A small autoregressive pixel model, trained from scratch.
Model: layers 8, activation swiglu.
Training: 20200 steps, batches of 128.
Data: trained on photos of plants and fungi (iNaturalist), 45211 training examples, 57.2 epochs.
Rows from block 3, named by matrix and row number. Rows with one number belong to one attention dimension. Each number is 128 + 24 x the weight over the matrix's rms, rounded and kept within 0 to 255. All counts start at 0. Numbers have three digits each.
# v: attention query, key and value (stacked) (model.blocks.3.attn.qkv.weight, 768x256, the v third), inputs 128-191
# proj: attention output (model.blocks.3.attn.proj.weight, 256x256, transposed), outputs 128-191
v.12:142149147103112135112108146150147078139112105137140072163115093134166131113112110137122154112131157160133110104126107183110115153127163178131138125142132124138125097126125149155142101107108105
proj.12:130162132108117114149142144104104113127140157123084118132149117142088090134109119151120096130123142121098141159111120086163116160083106137122109131110123116132100143112122138118114113107137156
v.13:151123108121134151131152127162174152114150126139153151152147107142125153158106081099107139114160122153111109135140147170087092168109139170131154132158104118087121122114134133134146121152096125
proj.13:103122131107119139066148150087097148154078135160119109104121126142162116134127116086142108109140119123129113154133060106158140072141102131114122106116156152139078154111117150107119152097162163
v.14:104111128111127141154142125141172145122140101124104140129136116134144146108140135117187154084131134110116130133117111146138085102098114130106134126158172138097102124105121177133128173135101092
proj.14:138086138133108154111117132096115119137105134092070122126150126112083154099077078104110155139129099153116100110118125112176148158154139092128121128096126137127109100163132096128104093160079132
v.15:086172136132080075091130182145152161125129139108150128160108090093121096107130147155152152128168138095153128132130122108170125124094112121144050148131147109112097142133154136124135159113131121
proj.15:117130122157162164088111103094072101138111136153102123069103133162138165135165156151078127146123139141093108114139096100145118177170143111157170130102143143142164104121111147143143113148075178
v.16:126151148126126123155127102107114132086091108114169126106135153121118138157158156119180116157154132132190123126085103170158143129124121115151107106114144095100132141134140092123139110139131083
proj.16:095092127133136147119127150153147134147142165162145124134127128147134133096097099111101135141140100121109090126129145112118146073117141144098139168179094128130168174131122123095122057106124131
v.17:139101165133117148140133114093133142150133107136115117064137140184164093119093129115117127132149129112120101161155151143157140105156089117094114158176146173082141119166151148137135150142133119
proj.17:072093099196110143151126123130144174130165124053179156132094128142072111149101119079154140126114139149140126124134116129120145105125143165125111080142098136138142131087134122114101168128160126
v.18:143122106104143157103118119155108083143111157114164118127073197111127119152100151111112122157102177131116116120072116145153123089070108106136118135132101145131105113107092098124157154098143157
proj.18:097164134119111123112165117154151083106152140151070102124080119170141113133100118180142110076116105112160115136109107149061170136141158122152138126129163135103167180169116112153123114086155103
v.19:151111175090130094131184159143092130138100176095161089125162138103108083115154129149130160106085150137132126101111091165087126110115146118149150125123082164144126110138142171112099084145171098
proj.19:120145126190147139133101131163138185124153126181110195095090140129103151164115120125153156138123133087110132172113147137119151108169136217137065121132159079156142125075123090100138134070160078
v.20:139139132114140117129136103124129099124155137148151107106147153091139119111133131119104071150111146107147132106163132137085140112113125131151096146130132122125153128128128144117151156136116113
proj.20:111130115158123100108143166144137132155125109148093110099166143119178175159105120115128119146127154168143127122137120135150105094139115113073170158130078100127146170143139116140164055141158096
v.21:157116116149124127118103159143106153157124120165161124157090097090122116136127171133135117172112142121140105131147149098099125153110097128111172100150149124142156172068153138137174178106146103
proj.21:136140139127181073151188165131167116145101142117112114159132100114115108141134131116103129097144153136128143106108162080133082090142153146116128134116133140117163105108106106145134099135145135
v.22:119145116068145106118135122131143159144136144130114137120140132130088106129128107101117109108170148143170098126161131116112117095150153104141132146144135091190194153089097084174088130181124127
proj.22:100133158131119117137144159122148119157106128094165146150108088145152157138137155150133167125149101101085123145123154104115122142074069187130121092117172113112125137196131152126120128094102105
v.23:106161119113169129146148132137110144133136140143169130158102095150145128137103122118140143116117098113105132114125143128110151143112116091128149119088106131135128106123133168145167086144138145
proj.23:155135140086092116105137144088131081135091138161102112124166138125098174178144122115126089143125153116144120100122100169139101141130105134129134132147145107169094169110126091120082092126071161
v.24:140115123130113179158158142097139147154113122129150141123129125171127145117144097137153140123167123116130109130144170115157133151120109157107139137096103103163149142144100083131135152104138134
proj.24:085067162130106093132123140175141122126111169116110148165136086121153117133152129108140139129133154160088073093115180088140141128119151089111077122112143164139092116086131160141122134099144122
v.25:113118129133134106171105124155141160138130131093118177119110093106108069148141084135142124119119143116114143109124106117115104101101161109120153141106136125127143106110133116087171120138126145
proj.25:143135142116147095113101133102092083110128110125089096132131135174111156071120150103102149113134169074107108171135088117149116144183123156140097082177111117135123114161128148136136097148140116
v.26:123097133156128116136114081137105140153132126157114153115067135151116130121110102171110138126092098111123137099120088118090141137123104142138113099161123123132148177143136094141124132167144123
proj.26:122168124094178124140175128134128146156114105146142091089161152132140150128154109081103123112133118144110099169148130141141122139137128120051177135132091136156120155160204202127156101174086107
v.27:079158113174121112139152119130110123155170141109146125122135089126090135111154134085137115124133148119105099095133134133173112135097074128107156120127070123175195123116125123144153104133144131
proj.27:148103171137131099093141175095157135095124152105152125162120119167144077168116114135113140116078115159152139126108160146128107123139136163110140121162132126134086149160113114137137134127135126
v.28:138114110125112123128144133158133127125128104121127121110121164128138081139117106111159133121110084134143105103115114127152123161113149131150109127114177131105141122137130129101157122139085107
proj.28:149126169147149176130130159087136136136098128174134131113142113142100136111106153085090166106118161150107141171137151161151161137120184124081105115106103126098134129151177148157117136140148167
v.29:107118152107117117087163131107105131124152113131160120123146152143147191098127116151070063143168151058143142106139109162133126105133105097107117130113110149120122147132084123125156114153128171
proj.29:162162097170106154147132135147159113112109153131105149134084141132181129159117097122149176145092124180152097123124144098132130129151089137161112141147093123159125119108162128096124095114153121
v.30:164155122152148159126116134144123152142156145149152145158129147105116088106132122173160099114140145107123106163099116094131178076181116115178146101166125131121128130113091140108152150134079125
proj.30:143109140140085110134150093082129176113161146095159157094157155092111116130142138106148132103145099109116091127078128129109121177135120146104121152111141136123143174195116122143154194122142144
v.31:128125105141116152098141098152139138127110093100100142161111129176133099080135104135149128155131141108100127091139169122118110113109114118096117138128103109141136124154102124123116144133115136
proj.31:083131153168106173148104114095114137099129146111118106133134121140115118129087124121108102144136112150120136147144130133133151111125105124107098134129109138092133122128140109158090139116142142
v.32:106142168104095170097103119107144146113082156152097125106125116149130118143069100136138094135103151122134108118122121161107101102070133117115145128118125136149144164083119097128161141111157115
proj.32:143149114094133113169118129148103071144179127115117135109086091108160112112159145135179168089108198165152133099139100079154104117130127103115121133112106090113157152178152119129150124163109100
v.33:109101150124171143115138138121120107149105116145166145133145110092154086138201085081174085161111095170118118116075123106109074140120159123120134108107124111111142109099155175150135121133128100
proj.33:161115129104111130159115092140119170171143088141069102157136152112103135169103096123088116107084164095142132149169116117147144110124099162111139102149116129142126158181117124147121113085156172
v.34:149165143152096119145088132106155144140124075108140124101118119180083154147147094151147140090165113118101135140114084138106139159121119107137129162129131141101139131126141122086111165096132125
proj.34:120139143126150135104142142139116115125130160149137129113100076080120130155094143098082107160127151123122135116168134148193114114104102127118123119147106155127169144121132130125082094118126117
v.35:128129146123171124170120104187107130109135095150155117102143113120138128137133130144080108146174109079123127138131120119148145128104145177147121134120123154150125130114165140103145139144129153
proj.35:132122156152133137115126087143164099092137135101084099137103132112155134146130073135167142144131118152153154103091088105124078122134127130116119147110145119129115132140117120123110126117141099
v.36:114131126072099167157159141127170177159111130087103140145128131098148098089088154154115141143155106117090130122147135086142123139161114111137150142130147121139118127121105113133154092145118144
proj.36:077130147161116153073126116132115124115148113138160141078115160177125113132149095131152107105138172125151073132141109187142126116113142165125115135110092138106115155149147126112129153101107100
v.37:149133092159118092137161117192129091137143147122109112136107134133149152122121153088121135142067121091145117097094123105150092127106130148105097081173091134119101137151117155073128105159157150
proj.37:104154149040153140163149136101125157108144073153118115117171162164098095170101160160093130110179129203117126129132098134101137129138117141131090169116146156128140146118093150131135149135132134
v.38:175176118104111125108133104117159120176111119123117104127179135142107082125092155147075169132147121133148171114131128140093121121121150176206105115103132142136085142152099140145125125102127146
proj.38:125109138171150127125138120173080083108108136102151182124176094127107166098135122121136138083071087115147150096122126088116145145144151096110137107117101136130160155132146090112130132119107113
v.39:124106128135108131143097120127162086108110168174107112170159116134113149120100131133164103077121106096112150133128142109147102111112133116118140129166136107134087132177148143160133119139137150
proj.39:159114154120115147128137135128131149112134099131106125173110148119151175171141089098143170138107112110118093155116131130087142147155108127149138152131143176148109136158071130121094127103118139
v.40:140151124128128133099123087138162090112167125173152143120101150153133168104149181122133126076171117090108115105123128123139125112131142128117157102140137152134141129124092099106075148112096150
proj.40:063181125109104116117125149110108120129118130093067122103144143128130096139122129117128144161130133151164108161161138130151122120096101125099105168135137113094162143119160119122156128105169149
v.41:132118144113139125144105152142104127145146138169153129142073117122127120178115113149126099118168115125096124117159157157104150127132137129105127145089133118158142164130137117156143130108159163
proj.41:154169133159129128143164146115152113124140108117099143125125158153151101113141139095182144142114155158180101098137074127117095087087142149118107130169142131090139132131121131131102159140157060
v.42:104115101137112136122163087145111174117165098116131079145147079138107099136144145110152152136136123116123121177115119090105136156144156143151120153146131144110122098151140074164133151146153089
proj.42:108140148064166121099101136118126115146105121108141149095133150143151129063100068197132158099116122117129109076130115121168120137165118161106119120125140105132144162122144158059114094146117087
v.43:094143089184163132136120120122159147156170123122148103126127141144108133138130148142136104115129107114109099113166135126105101119139107128105126117109130120128135148153126150104153125132125120
proj.43:106084133064131149102151166119117136111114131138150138131125132115102134150127152103093167135152113145105130135124157119106127099068126142173143137131111099101126134173112144152112120154128133
v.91:074145166126116070081117132162159146146138114099165105138129131140108095128111076111112123110096138163141122149101099119084133134109155143103088149149112090096173110096102105114137135162121164
proj.91:114110133108113123120155109133114124107097107127133124100136153146119119140143110127155173141141104153134110085165118150131130087112166176146123163090110144132139095138121125127145158096150119
v.92:129105134100127110096128104100155137147133107182115135134139096118113123095146131153148135133145142106139109141126127122158179136165121136131161105168146119141122128120146134087172142094115128
proj.92:127154158153108149131110135139102133102109141126112136143153134123142140137157159103085139152125143154100114140142103163098063136140166129136121176136125120153090100117122083126139125114126086
v.93:163123113124108117164143108101125176149133156119092125135104145147111139140121133133174156162134125121116124130122104098119106117118118118118198094159121147122141131128122085153152124130132084
proj.93:126109116126107136138109173135156128150128081129160099159120077130145103119126094157128091151110129148073106097126108130189195140153168127160113158119169170093135107141118146120149112090116159
v.94:137177093148147146093150145159113109164132116137121142149110110112081153143124161113099105116150129112129126128128142088137115134099147155201108109083131122164140114105099133159113129131151095
proj.94:125131115114137129150140169146161143084110136135120137106100118157183124113116108115108163158142110120132136133144057117121169135164117125092118125164132146121132123097140113167151115112147182
v.95:141087125150161119120145131126093129131111103132148070151162143097130128125111126080145118153156103176143104111131141157164127127142109146138162127119113131132134089142130129125123140103116132
proj.95:124133166136150171127107111145136136134148153122087161121110132134121149136127139128113165127109158106071143136132161111145128142108165113086122163122132126113141135087172145117089124149149114
v.96:139129086144172092140105117138169118132155126119126157089119097141189163101110145146165120117175162135163131150170117117157100135125144115105107138113146120129143144129166127126148091081176107
proj.96:143144160113084156157154135111110127132104132139112129133150177152136149100135118121112081114082158119091183108115132131187147125141078125108116124131124103146135125137177147100153161169106132
v.97:125149128149124113144115126168122129164126109074148125110121127153125120112124134120112160161127063113119142136138104104128125135127141131092166160121130141145155138168142161145127111152156169
proj.97:126131121109125143110118158142105155127111125146117128099126113156127117100116145155104096111084153145120162148123152127121152141095150098149116079124134092137163092108115111133170124116109123
v.98:092119111157113135151119161126118112191155121139149111143111140127149161175144152120112129151147133136177089132137146143132114153089144125088134116134134118167109099125161152167105127116168147
proj.98:148165113109141135144131103143104130118112112136137124119143123116089129111117136113136150124108153139109159155134110107112122139128103124111141107103136135149118125097100112101158163097100145
v.99:118116118173123124123121151127216137137112138141148097141078116158122136117120123095116182132135141172131164137156161177139140147136101126095155156103100168134121132157148134130166151146105172
proj.99:152153099109143131164103085119110136092104153096130128095169100091110138131138139157106107128116098118131097161137113051123093135113163156141109115145112135127112143109107139125110106123147090
v.100:152125119129134127139115101146145161129152131144123100167095126098106156110125107146119109149112118089124136091142109131109137134122155098129149150125135157122104133153130151124107126119141122
proj.100:121116143111105118155130150162121113148155096134143173129138125147074128137118124100120161107128103159142110154118136123082095135110125105089109126126130155097129123122104077136130141126122106
v.101:077128138083109096128115096113138166087102136106135117134127124136136147120126092121102188179136153117132152103105109090144072102113168119148151133114123124120129118131144136111137109112140129
proj.101:161144102112133167130113141100130110103140134151122150154125122146141134153078131100101110105067124176181100146108144127108136132145133138144089126127135139108168137162078119143122108140136129
v.102:122149162122141152071125136115133138135116103101117169152119136159096136166121137091145077107150131112127166138141087134162125122116150104182123087146141150084128124113153110125127117127125110
proj.102:130133175098123112104147108157104110120136154130124122123126126151117129129146113117107140146116154181108084127156170157125169111174149120094160117158141077174147119092092163103140129136143118
v.103:099104119138136113134167134110111119109119100089155078153150118142108152101155119137091111091191137102099136167124133113105137118107123137130161109100080128177136114125132131129113101097152133
proj.103:120109098125126140104111135091152113108124150152092096135111140093164157150169131141143094144085060147158085126118094135141089152164152115122102146134149075121153097159147149120156159185094116
v.104:133113173114167108137103109130164144125112172174102108092132120174126166113151166109123115112125125143097128153148113157132134108101149119150113170098115192093118116117136130110079099119149113
proj.104:110150115134140176143153129121107121117189076087115094097122150095129103096113123159117100174109088129135106113120165112109165101134138125133123131138143070137137178109106112154151140137106161
v.105:141127140095149094119123120108158138122168077154125101090120096130101108121109130128121147133123085093140136130070139112140166122145162116092093119164105120154105163200114163104112105124153134
proj.105:108139140139143126114141147135134120113136185093126149152133150101106129135123173115169137127129126179153113112153130128097119133095164137148105169119120124100090060087141140150107136112139127
v.106:171204103110130098132066073147136121141137129089108154141148111143125122082159141151123122096126145123129118096111140113086127138100142155124100130124127157138124088119129148155128136121124110
proj.106:132101144120133129110129145128101103153139099129129113151140150101148128125100121108136150111158154088134121135121109113117113119147131102116120144117153172101121162113132142117128148116171145
v.107:138118149121161122156069149146085111142118112118141173132114120094141074139134132084134116135118130108134108097137106136121115114113173139093105122108148115118117132141105141100136141108069113
proj.107:152125138136092135134141147119186130110126157119134098155128117160149133143131166171136145101148116098122131138148132125115148135123109136109149163177147130124087148134151160163142107154150099
v.108:127109134136176119154123110185112146118156102108149144132147118102101123117091083139129099146131099112115138089126113067132157166146111133123112139129113123151136138143115175167149141123099091
proj.108:118130169095102128178137130114148100132121099193113119119138144151131106066147145157102107101117079141127156164173150158115132142104146126115087151149133124114100103141134153135137109131110118
v.109:146126127153145153124139164095133128134115109124155154116110091099121119117161140144098132160098130138137147107099138134095106097147109152108136144147141105146145109092099124102158116079157112
proj.109:076129112094127141141139124153137169120122120112143124163130120135185134151114145102146166125161121098142076185129095122100146166119161140124094157116119141100111147115158126108095150155137151
v.110:097163116106084134112175114128119095123156100112105152116122108154141137077164143076160110106142124094132096119147124155117165103146126165153073112101100149105105134121132144105134125118105181
proj.110:154129145166170163098119135143091128127102154142095096136161142115134135155126102152133140139143131124154189152108172121130081155176124085115139138104139101099151148144107130165152117103135117
v.111:142113107131141132124124117148102120114112122144133090091115112162127076124112096159097148114132144096170156178139139089120150114176130119183166113143135143111193123141111080117179126106106139
proj.111:103136146067119127153101137120127169132092135123110154132105123135111138100114122124153164143148117113113143080140121141133123117118136159134137127181134096142140138149141195100123113121143117
v.112:124120137090146145080132121126115167074094160116125114165146117122143143114101144106119094096115084114176117109114124116097155116102083124158123127172155190072162146135088140153120111156118122
proj.112:090124088114142142127128116111139118168131092111131164097136129128111159136109112145133148120116156126160126119142136111129101108122154131122112119139153088137100107146154118117118153098155133
v.113:141125162127127148059130120114126071118156123123109121159086134136140120122139140170117136095108158098152113098090136179136141124105129166095116090130112126158117138138089134108100126083170133
proj.113:096107148133114126190140145128127120146127126124135165124154112099110130162144133067116152139103128108123131127172141058074114137126136095164125173151174109081079154177127144093118113128141157
v.114:148117091126131131128099125107118140177147110142183090098107153124155128138104128117096116122100134088101108153083155141113116149091111143126167109154093179137140110119171119071171154091156148
proj.114:099140138113066158128164139128128137148138127108140158141118118135159108130181146095176126142115130151103113132137109134164164180140128116129114132102144112120149154112127102143136130135146159
v.115:127141124119129102088126110190134140124136151139132104145149159109135089098153140131105147111142094110148173092106085129161155105102119136102116140128117159127166119158122174146168126129095128
proj.115:114122136115107154071138146099130097158166118100124164091133149132114136144101130130114110067122119145078126114150123121135141102118131132148130114145138127144094146087158129139078165164136133
v.116:124179137129152122132141130137121168130098133139147120114107152141115096139102104112124129135106115134159178121140158146118149167110115106126123114141189101180131159139169128136130147131171133
proj.116:136097130148149130134108144117122119107117096080091166140120109125134179109126127108151088130084104140143088132118121096138138115148151105098136169120117123126165128134097139127154107106135140
v.117:125093118105093125125158162147128141107117100133100120091099125183119165097121086107146170089154125113097115129144164088111124152179098105123128129133176146132118131135160104169095116111115138
proj.117:124137108119138166139120119141114137089119138110150136128133171082137128116100136111157099137081126128127159124118092166146123099092142150110133115148098105137159106110130112134154142123170139
v.118:128143081121134081114138143119132113149101124100138112147160114106143104106154148142072113153180169183089096155170112112139128157148101139111149159130128081137141115144124108137101110133108135
proj.118:154114168120102152082146094138119128140170166173149139086119143124148068146160149138113117084133140073136165126134125122165134130105077096138147096107096137162086096097167157111112128121094080
v.119:130111135144115149114097128155112143116127172133131119092088091067139107129135126124102093195097136110116131128117137123157136095113132101136159171110133127098137141167159115124155196147141104
proj.119:090137106118101120102157110130136166159132120065144130104138170136156159141151127149148128109142105098114119125133136097139153124160122146125112123117103151129130110134104136121105089128138130
v.120:155104124085140176148124133063113126146137160128108155155113115105124169170135126093128131129122135152139135116124135137099133122108112146130097125095121124156136100130163155124131126120145141
proj.120:109152162185141130101107068162120116069175128099151115113175171144143101102115163106133140169109129116122157145158129137156129126132130134083143133106157107102156134155098123130137097126120176
v.121:150139124144109100120152170103152146121137160161111142131116125162120116082099137104120150099143096151124135102152105131134146146146117155109120105144148131184085156152116141154136137148100129
proj.121:155104154115099108150129133109155066141123180114092108107116139070076123140132140154089113136109086131110169140100130130152142119101124177148110149149099139103145145096104154118117115090145121
v.122:186139139123099103120094136120134120120132143095139093109148112111133143155107108104149131116138139109096142154114106091108116117091179099153140112117166093147132056088131138117152140186131113
proj.122:123095122125133114129125141136125140131155146141120165154109120107098095110139129120128162129160160132110138100140145105117153132156119114110134135143130116135127146159140140123153120129153158
v.123:147097090111139119117134078151133101112150163161161116134124146176117154121182122107137149135112137128115106125151169116108142144097120121136112119131168091168137129130129139084137118175155105
proj.123:125160089113097143132114169102138132122123063133113119162121147105105137135111101109128106119118118123144192120105090129177092103145128119135145126124094107163132158117145133140119141066120155
v.124:104150127109144104115088135138125125194125132140165122107156150128155124112142121133126103140099133139150128077150147157088111100125156096118142131134120134150082095128145157082140156083146109
proj.124:138177141108115145090141133121170135109136099117122159142149105124116128108135163080094109128168090118106117125138098102134138123135074161117117143103092115092156084127130141186114122130126142
v.125:169137106135128146142103092106098152159136131133141145093133141139127118125118110114117125139109110141132142136151121129123109153174136112090115133158103113096157105146160128147110126148136121
proj.125:152140142121147118107108134087151131157124111118078130143112136165121121112127106125132108120145145124132105127097116134151134154133137129117151145068128149131167132100120137139104153087103135
v.126:107113160120166136146073165148156122136119131129176092192132146176119123096141130132090137072127183108117134110164107154164095116114095123131157102140123159120161175150152128109147139146102095
proj.126:113158114125095120131133126101101138098144138140130114124127144132137128135169122127128134165141120171166089141082142111112119101121167158142123165086117122143093079101142144128106132138150175
v.127:099178095125122171113104142163168123141157126136123146138088111108142112118087123124148157135130129142078120119132138120108142090140168152129125139126166117153117131164150112130114150136137136
proj.127:120118124093121132138136126095138136110105128101127148105130136130102134105148089123107097100137146119128153123108116111140110161128152140133119122168140080093103140131138141151114087132131130
v.128:136144117129162138127119114167141126122157123146109155131164116081136088172142137102106192137116130142104122156154147136147119134135132131095108150171140108106109105160136112151130149088117143
proj.128:159090120136119144108143155117120167128116097107117120123088114131127163122150147135133121111110131129128099105121111124092116109134135104179153121077095160163149110133123133133115120122170146
v.129:096134143169085152122177090130123120133094052117134117131109120173117091123128152135126125134116119165143109098127113119123162133158132143136122137131131136120144154082123082105080118075095144
proj.129:149120116112158113125113156081124111132134152131111140078108139092131117128121104187141107168142134107131133091092113131111135149126143102121148107106102122147146108125127144170139098162170130
v.130:134165210140136104157147120177150164084135114147130127129135153117119146140123117119124168128088147122120134105127135155174166133118111118108108112130083100155118120118200107136154137150120165
proj.130:121112086115115129123129132139076143142086151102117150155121160106135147114141137115172140114133140093145104150136107101131094149141129121186120113108149135160185116151092148130103187111133147
v.131:144162174129122105097141155153133154161146168177129161135121069103145130079086110147128110196150121136166150142111153088106128161087128111105077116121131111138162153107099119128125128120141107
proj.131:099083152159083106130154115159127106102133107100113115147120145137112089103183145135134126129129129172110143171138088173084140106088104090146152122162150123107109142134131131147116116135108107
v.132:136138119126161129129113147178148117118130129149135120113134125184088159128118147108136136098119151106155120121115127137124175123116121130122149144143124119127098136084137123098151113150162139
proj.132:131105140140107125115109134093110137153159119131129129137159098150140093130110142126080143132140145134128096137150126115143122133144116161116110124148110116140144097143097137146107148130080083
v.133:102101119143110103162121183210114138153124071134161076139145134159110183146079129110122126119148129129160154118128123130109116124155150121099115121167115160087159122108120151125104131111144168
proj.133:143106138137138082132107122073163081168138162149130125131135118118158113048151153138153107118106129125136146111103116205150164135095087154159140141133117102140112154107125094114152135129192115
v.134:174192076156122162113104150117082075121146073130121122157155149111141095129148098107123086148129128060109175105100138132140118087061135116118103154087137154123118139108141138176152116106124141
proj.134:122170129100084164159145126170119184175156156134112130085092126148110087088160163101100170136119171195105120143153135090135137149130101141130112156130118081125161128111147111094140140198131122
v.135:129112149158097164089128118130124115117157079145139141145138106147102149134143101132131106177140123127138115156139126160169136179106115106126121141125132086163132123154142122120081133100093139
proj.135:151115093120165085117120098149098160171090133160143151153100117144134109111113099099140129107103116107176123143125155076135076087130114146158097154141115136122147140112091132091149126093144140
v.136:129104097127091154130139097107125113129132107135121141082108128138112140119159137131165132162114102152119103176122186115179119135110111166171097139161142173137127137136137154114092106147148077
proj.136:174119110126131136135165146083124119116148165110165117139143112132125131158106099092118072087121135125176157118126111109112123135129150133142134139098155154131138118138104144112125133122130122
v.137:111129119113085154143114097110117150130157166116120121138131149125142115108151060133146106163114138138135102149108116115110121137098103171115190152123110143124143137128111119149161130112114128
proj.137:106127175120129145117145145175152150131142133114119122132165127125112146167134208083121117133110149113113131082141159125148154114107108113122138108118109117162118146105146116139109105136131172
v.138:101144144144130160139190117133123166149163158148151125132118151127145106155130143108146112130141119102105112159119120129112149120162148083132146110152100158094112113140142118107079126115150183
proj.138:173160128136137140143087115141106105157116124119074086122114143142120081123129122106124127110094098135123131106127179150163140094114128119117120124124142146150138127144171114169157106137130137
v.139:122148133154086151106122155143114149118146129175166123105125105172138084149123144148125110145142112127107132133098149158105161124141137119147169153145106120145101098116181095155130125128104145
proj.139:160078133153135153163112120136158150153171123111117143150129165097130110101125145124159175110137165119098145128146128109174112120133097138111104113101125133124115121145124129089145110103143098
v.140:074155147118133106162083140094094187105126094118115094124130107157088142111115072113150111149140118177104106136160124179127087151116158138174121101134137142114134093154136129183143101125121113
proj.140:151119154124127103111156077123221108159113188124111160139093130113141109177083176140160120080146087103174158108103176077087161108104107117096130188075158117117119140102095125084085122129182152
v.141:139133168106142142121152172150122145136151130139146125108152149142110122120144132105124131183098110053115120164102107160112172113103205116110146146117085146109160114137153148112102114155132140
proj.141:130103116116098123147105082123142118150143111123136116149149109112139132145109139080134151090142166195120143142134158078162132153139093138147091156124146145117123136116103146102162142091123114
v.142:157149112085170125130145156123127171125044127115146167130122106171129159104114130144129081137166119147132158147149129099107138130136076181138134151156113096113128134103105123120160137144134087
proj.142:088122128201104139092126126136135110131150136115124096119153071119104123159097138154117124135133167130146089159132158183108131137123153086138118131120156122154059119135098126108135109106150116
v.143:140137125096112134143130131120128131080166124151139111091088126080160140114105149104083110127144085103130144135122155121120151082134136122124103150133113182133124121129093134142186091136117198
proj.143:103120121076126134175113100096105185126154098129124124140108145119158103123149128151145166138128146124101077148127061085112148147129130102157164128123163108084096125109154144153077147132099127
v.144:121121139124148101177155119142128134051174108112152134097119170133147131174094088107175156088123124114148163083098122128128113098107174116130160124126157154132159148180127108125134087139107109
proj.144:142154093126136130094101068098124132148133158118134099165168100156163107097144155125122156175125143149114097132119109094112096176097108105161099150111105129116093139122175099116092173113104138
v.145:188125116129143113141109137101110121152103100126116129114076139119115108120132124106146135200164155198134119139091109147145132119145148159113150189094127128090122146104169116157131141133120103
proj.145:106111171155127129134176116127095128127131151136145145141134109156143119100130083134157117103137120120138165088162160166126114137090141100125145143113143102164099104133108125093146099129144180
v.146:126117123127097140102118130104136108153144115104142153125104146177132145137106136112091153126158148163123103130135187120130126143120121126135129118111141124129122116109142146097103114097135109
proj.146:121126106137156133137164148139124125109089129120141121173153133070142108122140141134117101127101111123130137155115116145119125151141119149127160143137143096133158118146142111132122163122093129
v.147:102138105122105089168133137145104145102105151110125135157155097145119101116059108119155144151131115137124162126131083170133105122118118088117120122135126095101111138130143102123098130172131133
proj.147:130118154150128159111152088110129134133134102094153117129123141126140133149171138152126156098128172154138138115158135108146159177122098112131123134131123150104143144103136117102140139118120095
v.148:156145151084188122199135108147091130088114131159138094150110146149142156103132083140169130158126139115112151104150095124094107120105121098128114096091137159113123155161161137110112108106142139
proj.148:153131088155081115134084145123120165169085154115147153112137130138101108133107142133148183107121127103130087122144144118185148124180117149146100105112109106143149117101125123106109126152094100
v.149:127109100122132095111132165180147135135112102075088135143135121099159091138091155157103131114194122128144110114161124102144066116128112192124157156118077147125143140124165193170131101109140139
proj.149:084108130134155128113116111123165159125119122148144137105105088133133133118130134124103101127098142129134132110158141138157110131126168133115127147119145119064155111106122104132131143137164157
v.150:129145129138137089095131154158164101149139153123163104175145124129124133104139132119128147140120138105142108134105171150104117172100110087069148159096099144144167073130191155126128116137141115
proj.150:122115155122106172097116061154112154148093113136122134082115129103115076091116157115126138131119104189116138162151137163101147107095132146147165120162137123097140140148111096100131131110131124
v.151:140141104122087106145103117140153106118102124170133183122132123140151122094124103152114111107118125127086146093120131117141097082087137120120142088096115178104085113152116111121142084111120145
proj.151:114171103076154166178156155128121208097149136108143095072116165168126094128155169092135163147126141128134106133104111151136170175128087143098120168140124074113128084116128148094118122142122129
v.152:148098149128130137140187156079090120134151113156126124126109108108110111154106117146120092148117130130167130141136169070144144159132145141144147113149091129082139118104148137153139126160127093
proj.152:108135100137085168109114169181139143123126138096107119176167119079101108151151102099143158144153156171113126119156108139093143130112104099108117159114159124127129130161150135104118125092134139
v.153:149171154117153128118109132100158161156109115173133140124173092103119108120121121177173183122141124129119112110100108113120137150168131153128154113134135145151122109155154103155117135121155101
proj.153:123141134134145129164167147100140103130153132114115081137114130137111109170112153110088087164156172106144146139152140157131133093115114106145114117144142114110116165077096112110156109132144138
v.154:092107110109154126098103132149138122149102145159097106155086106154095134170101100129120137121112117126154132119115130158100106126117086168125127146140075102106150153101149151118110092115150110
proj.154:162115171161094149077119148121150109134137144074152139075136155117172131109134139163113103121171157145138122157111143139123145140110144106106125131112148169160137132120081154125148123137110087
v.155:135140106081133147105135134179147159151074120107149108160107143158127159173126112121100107107112129125135090088149201155081104100121094158147101125117127161117125131108114110116127132123142129
proj.155:113103168144111134141091164114115116118171147130135126076166126148146153073153142120081155136145112140133183148087110140110139158096130117118141138151106092086101134112113139129147096111087134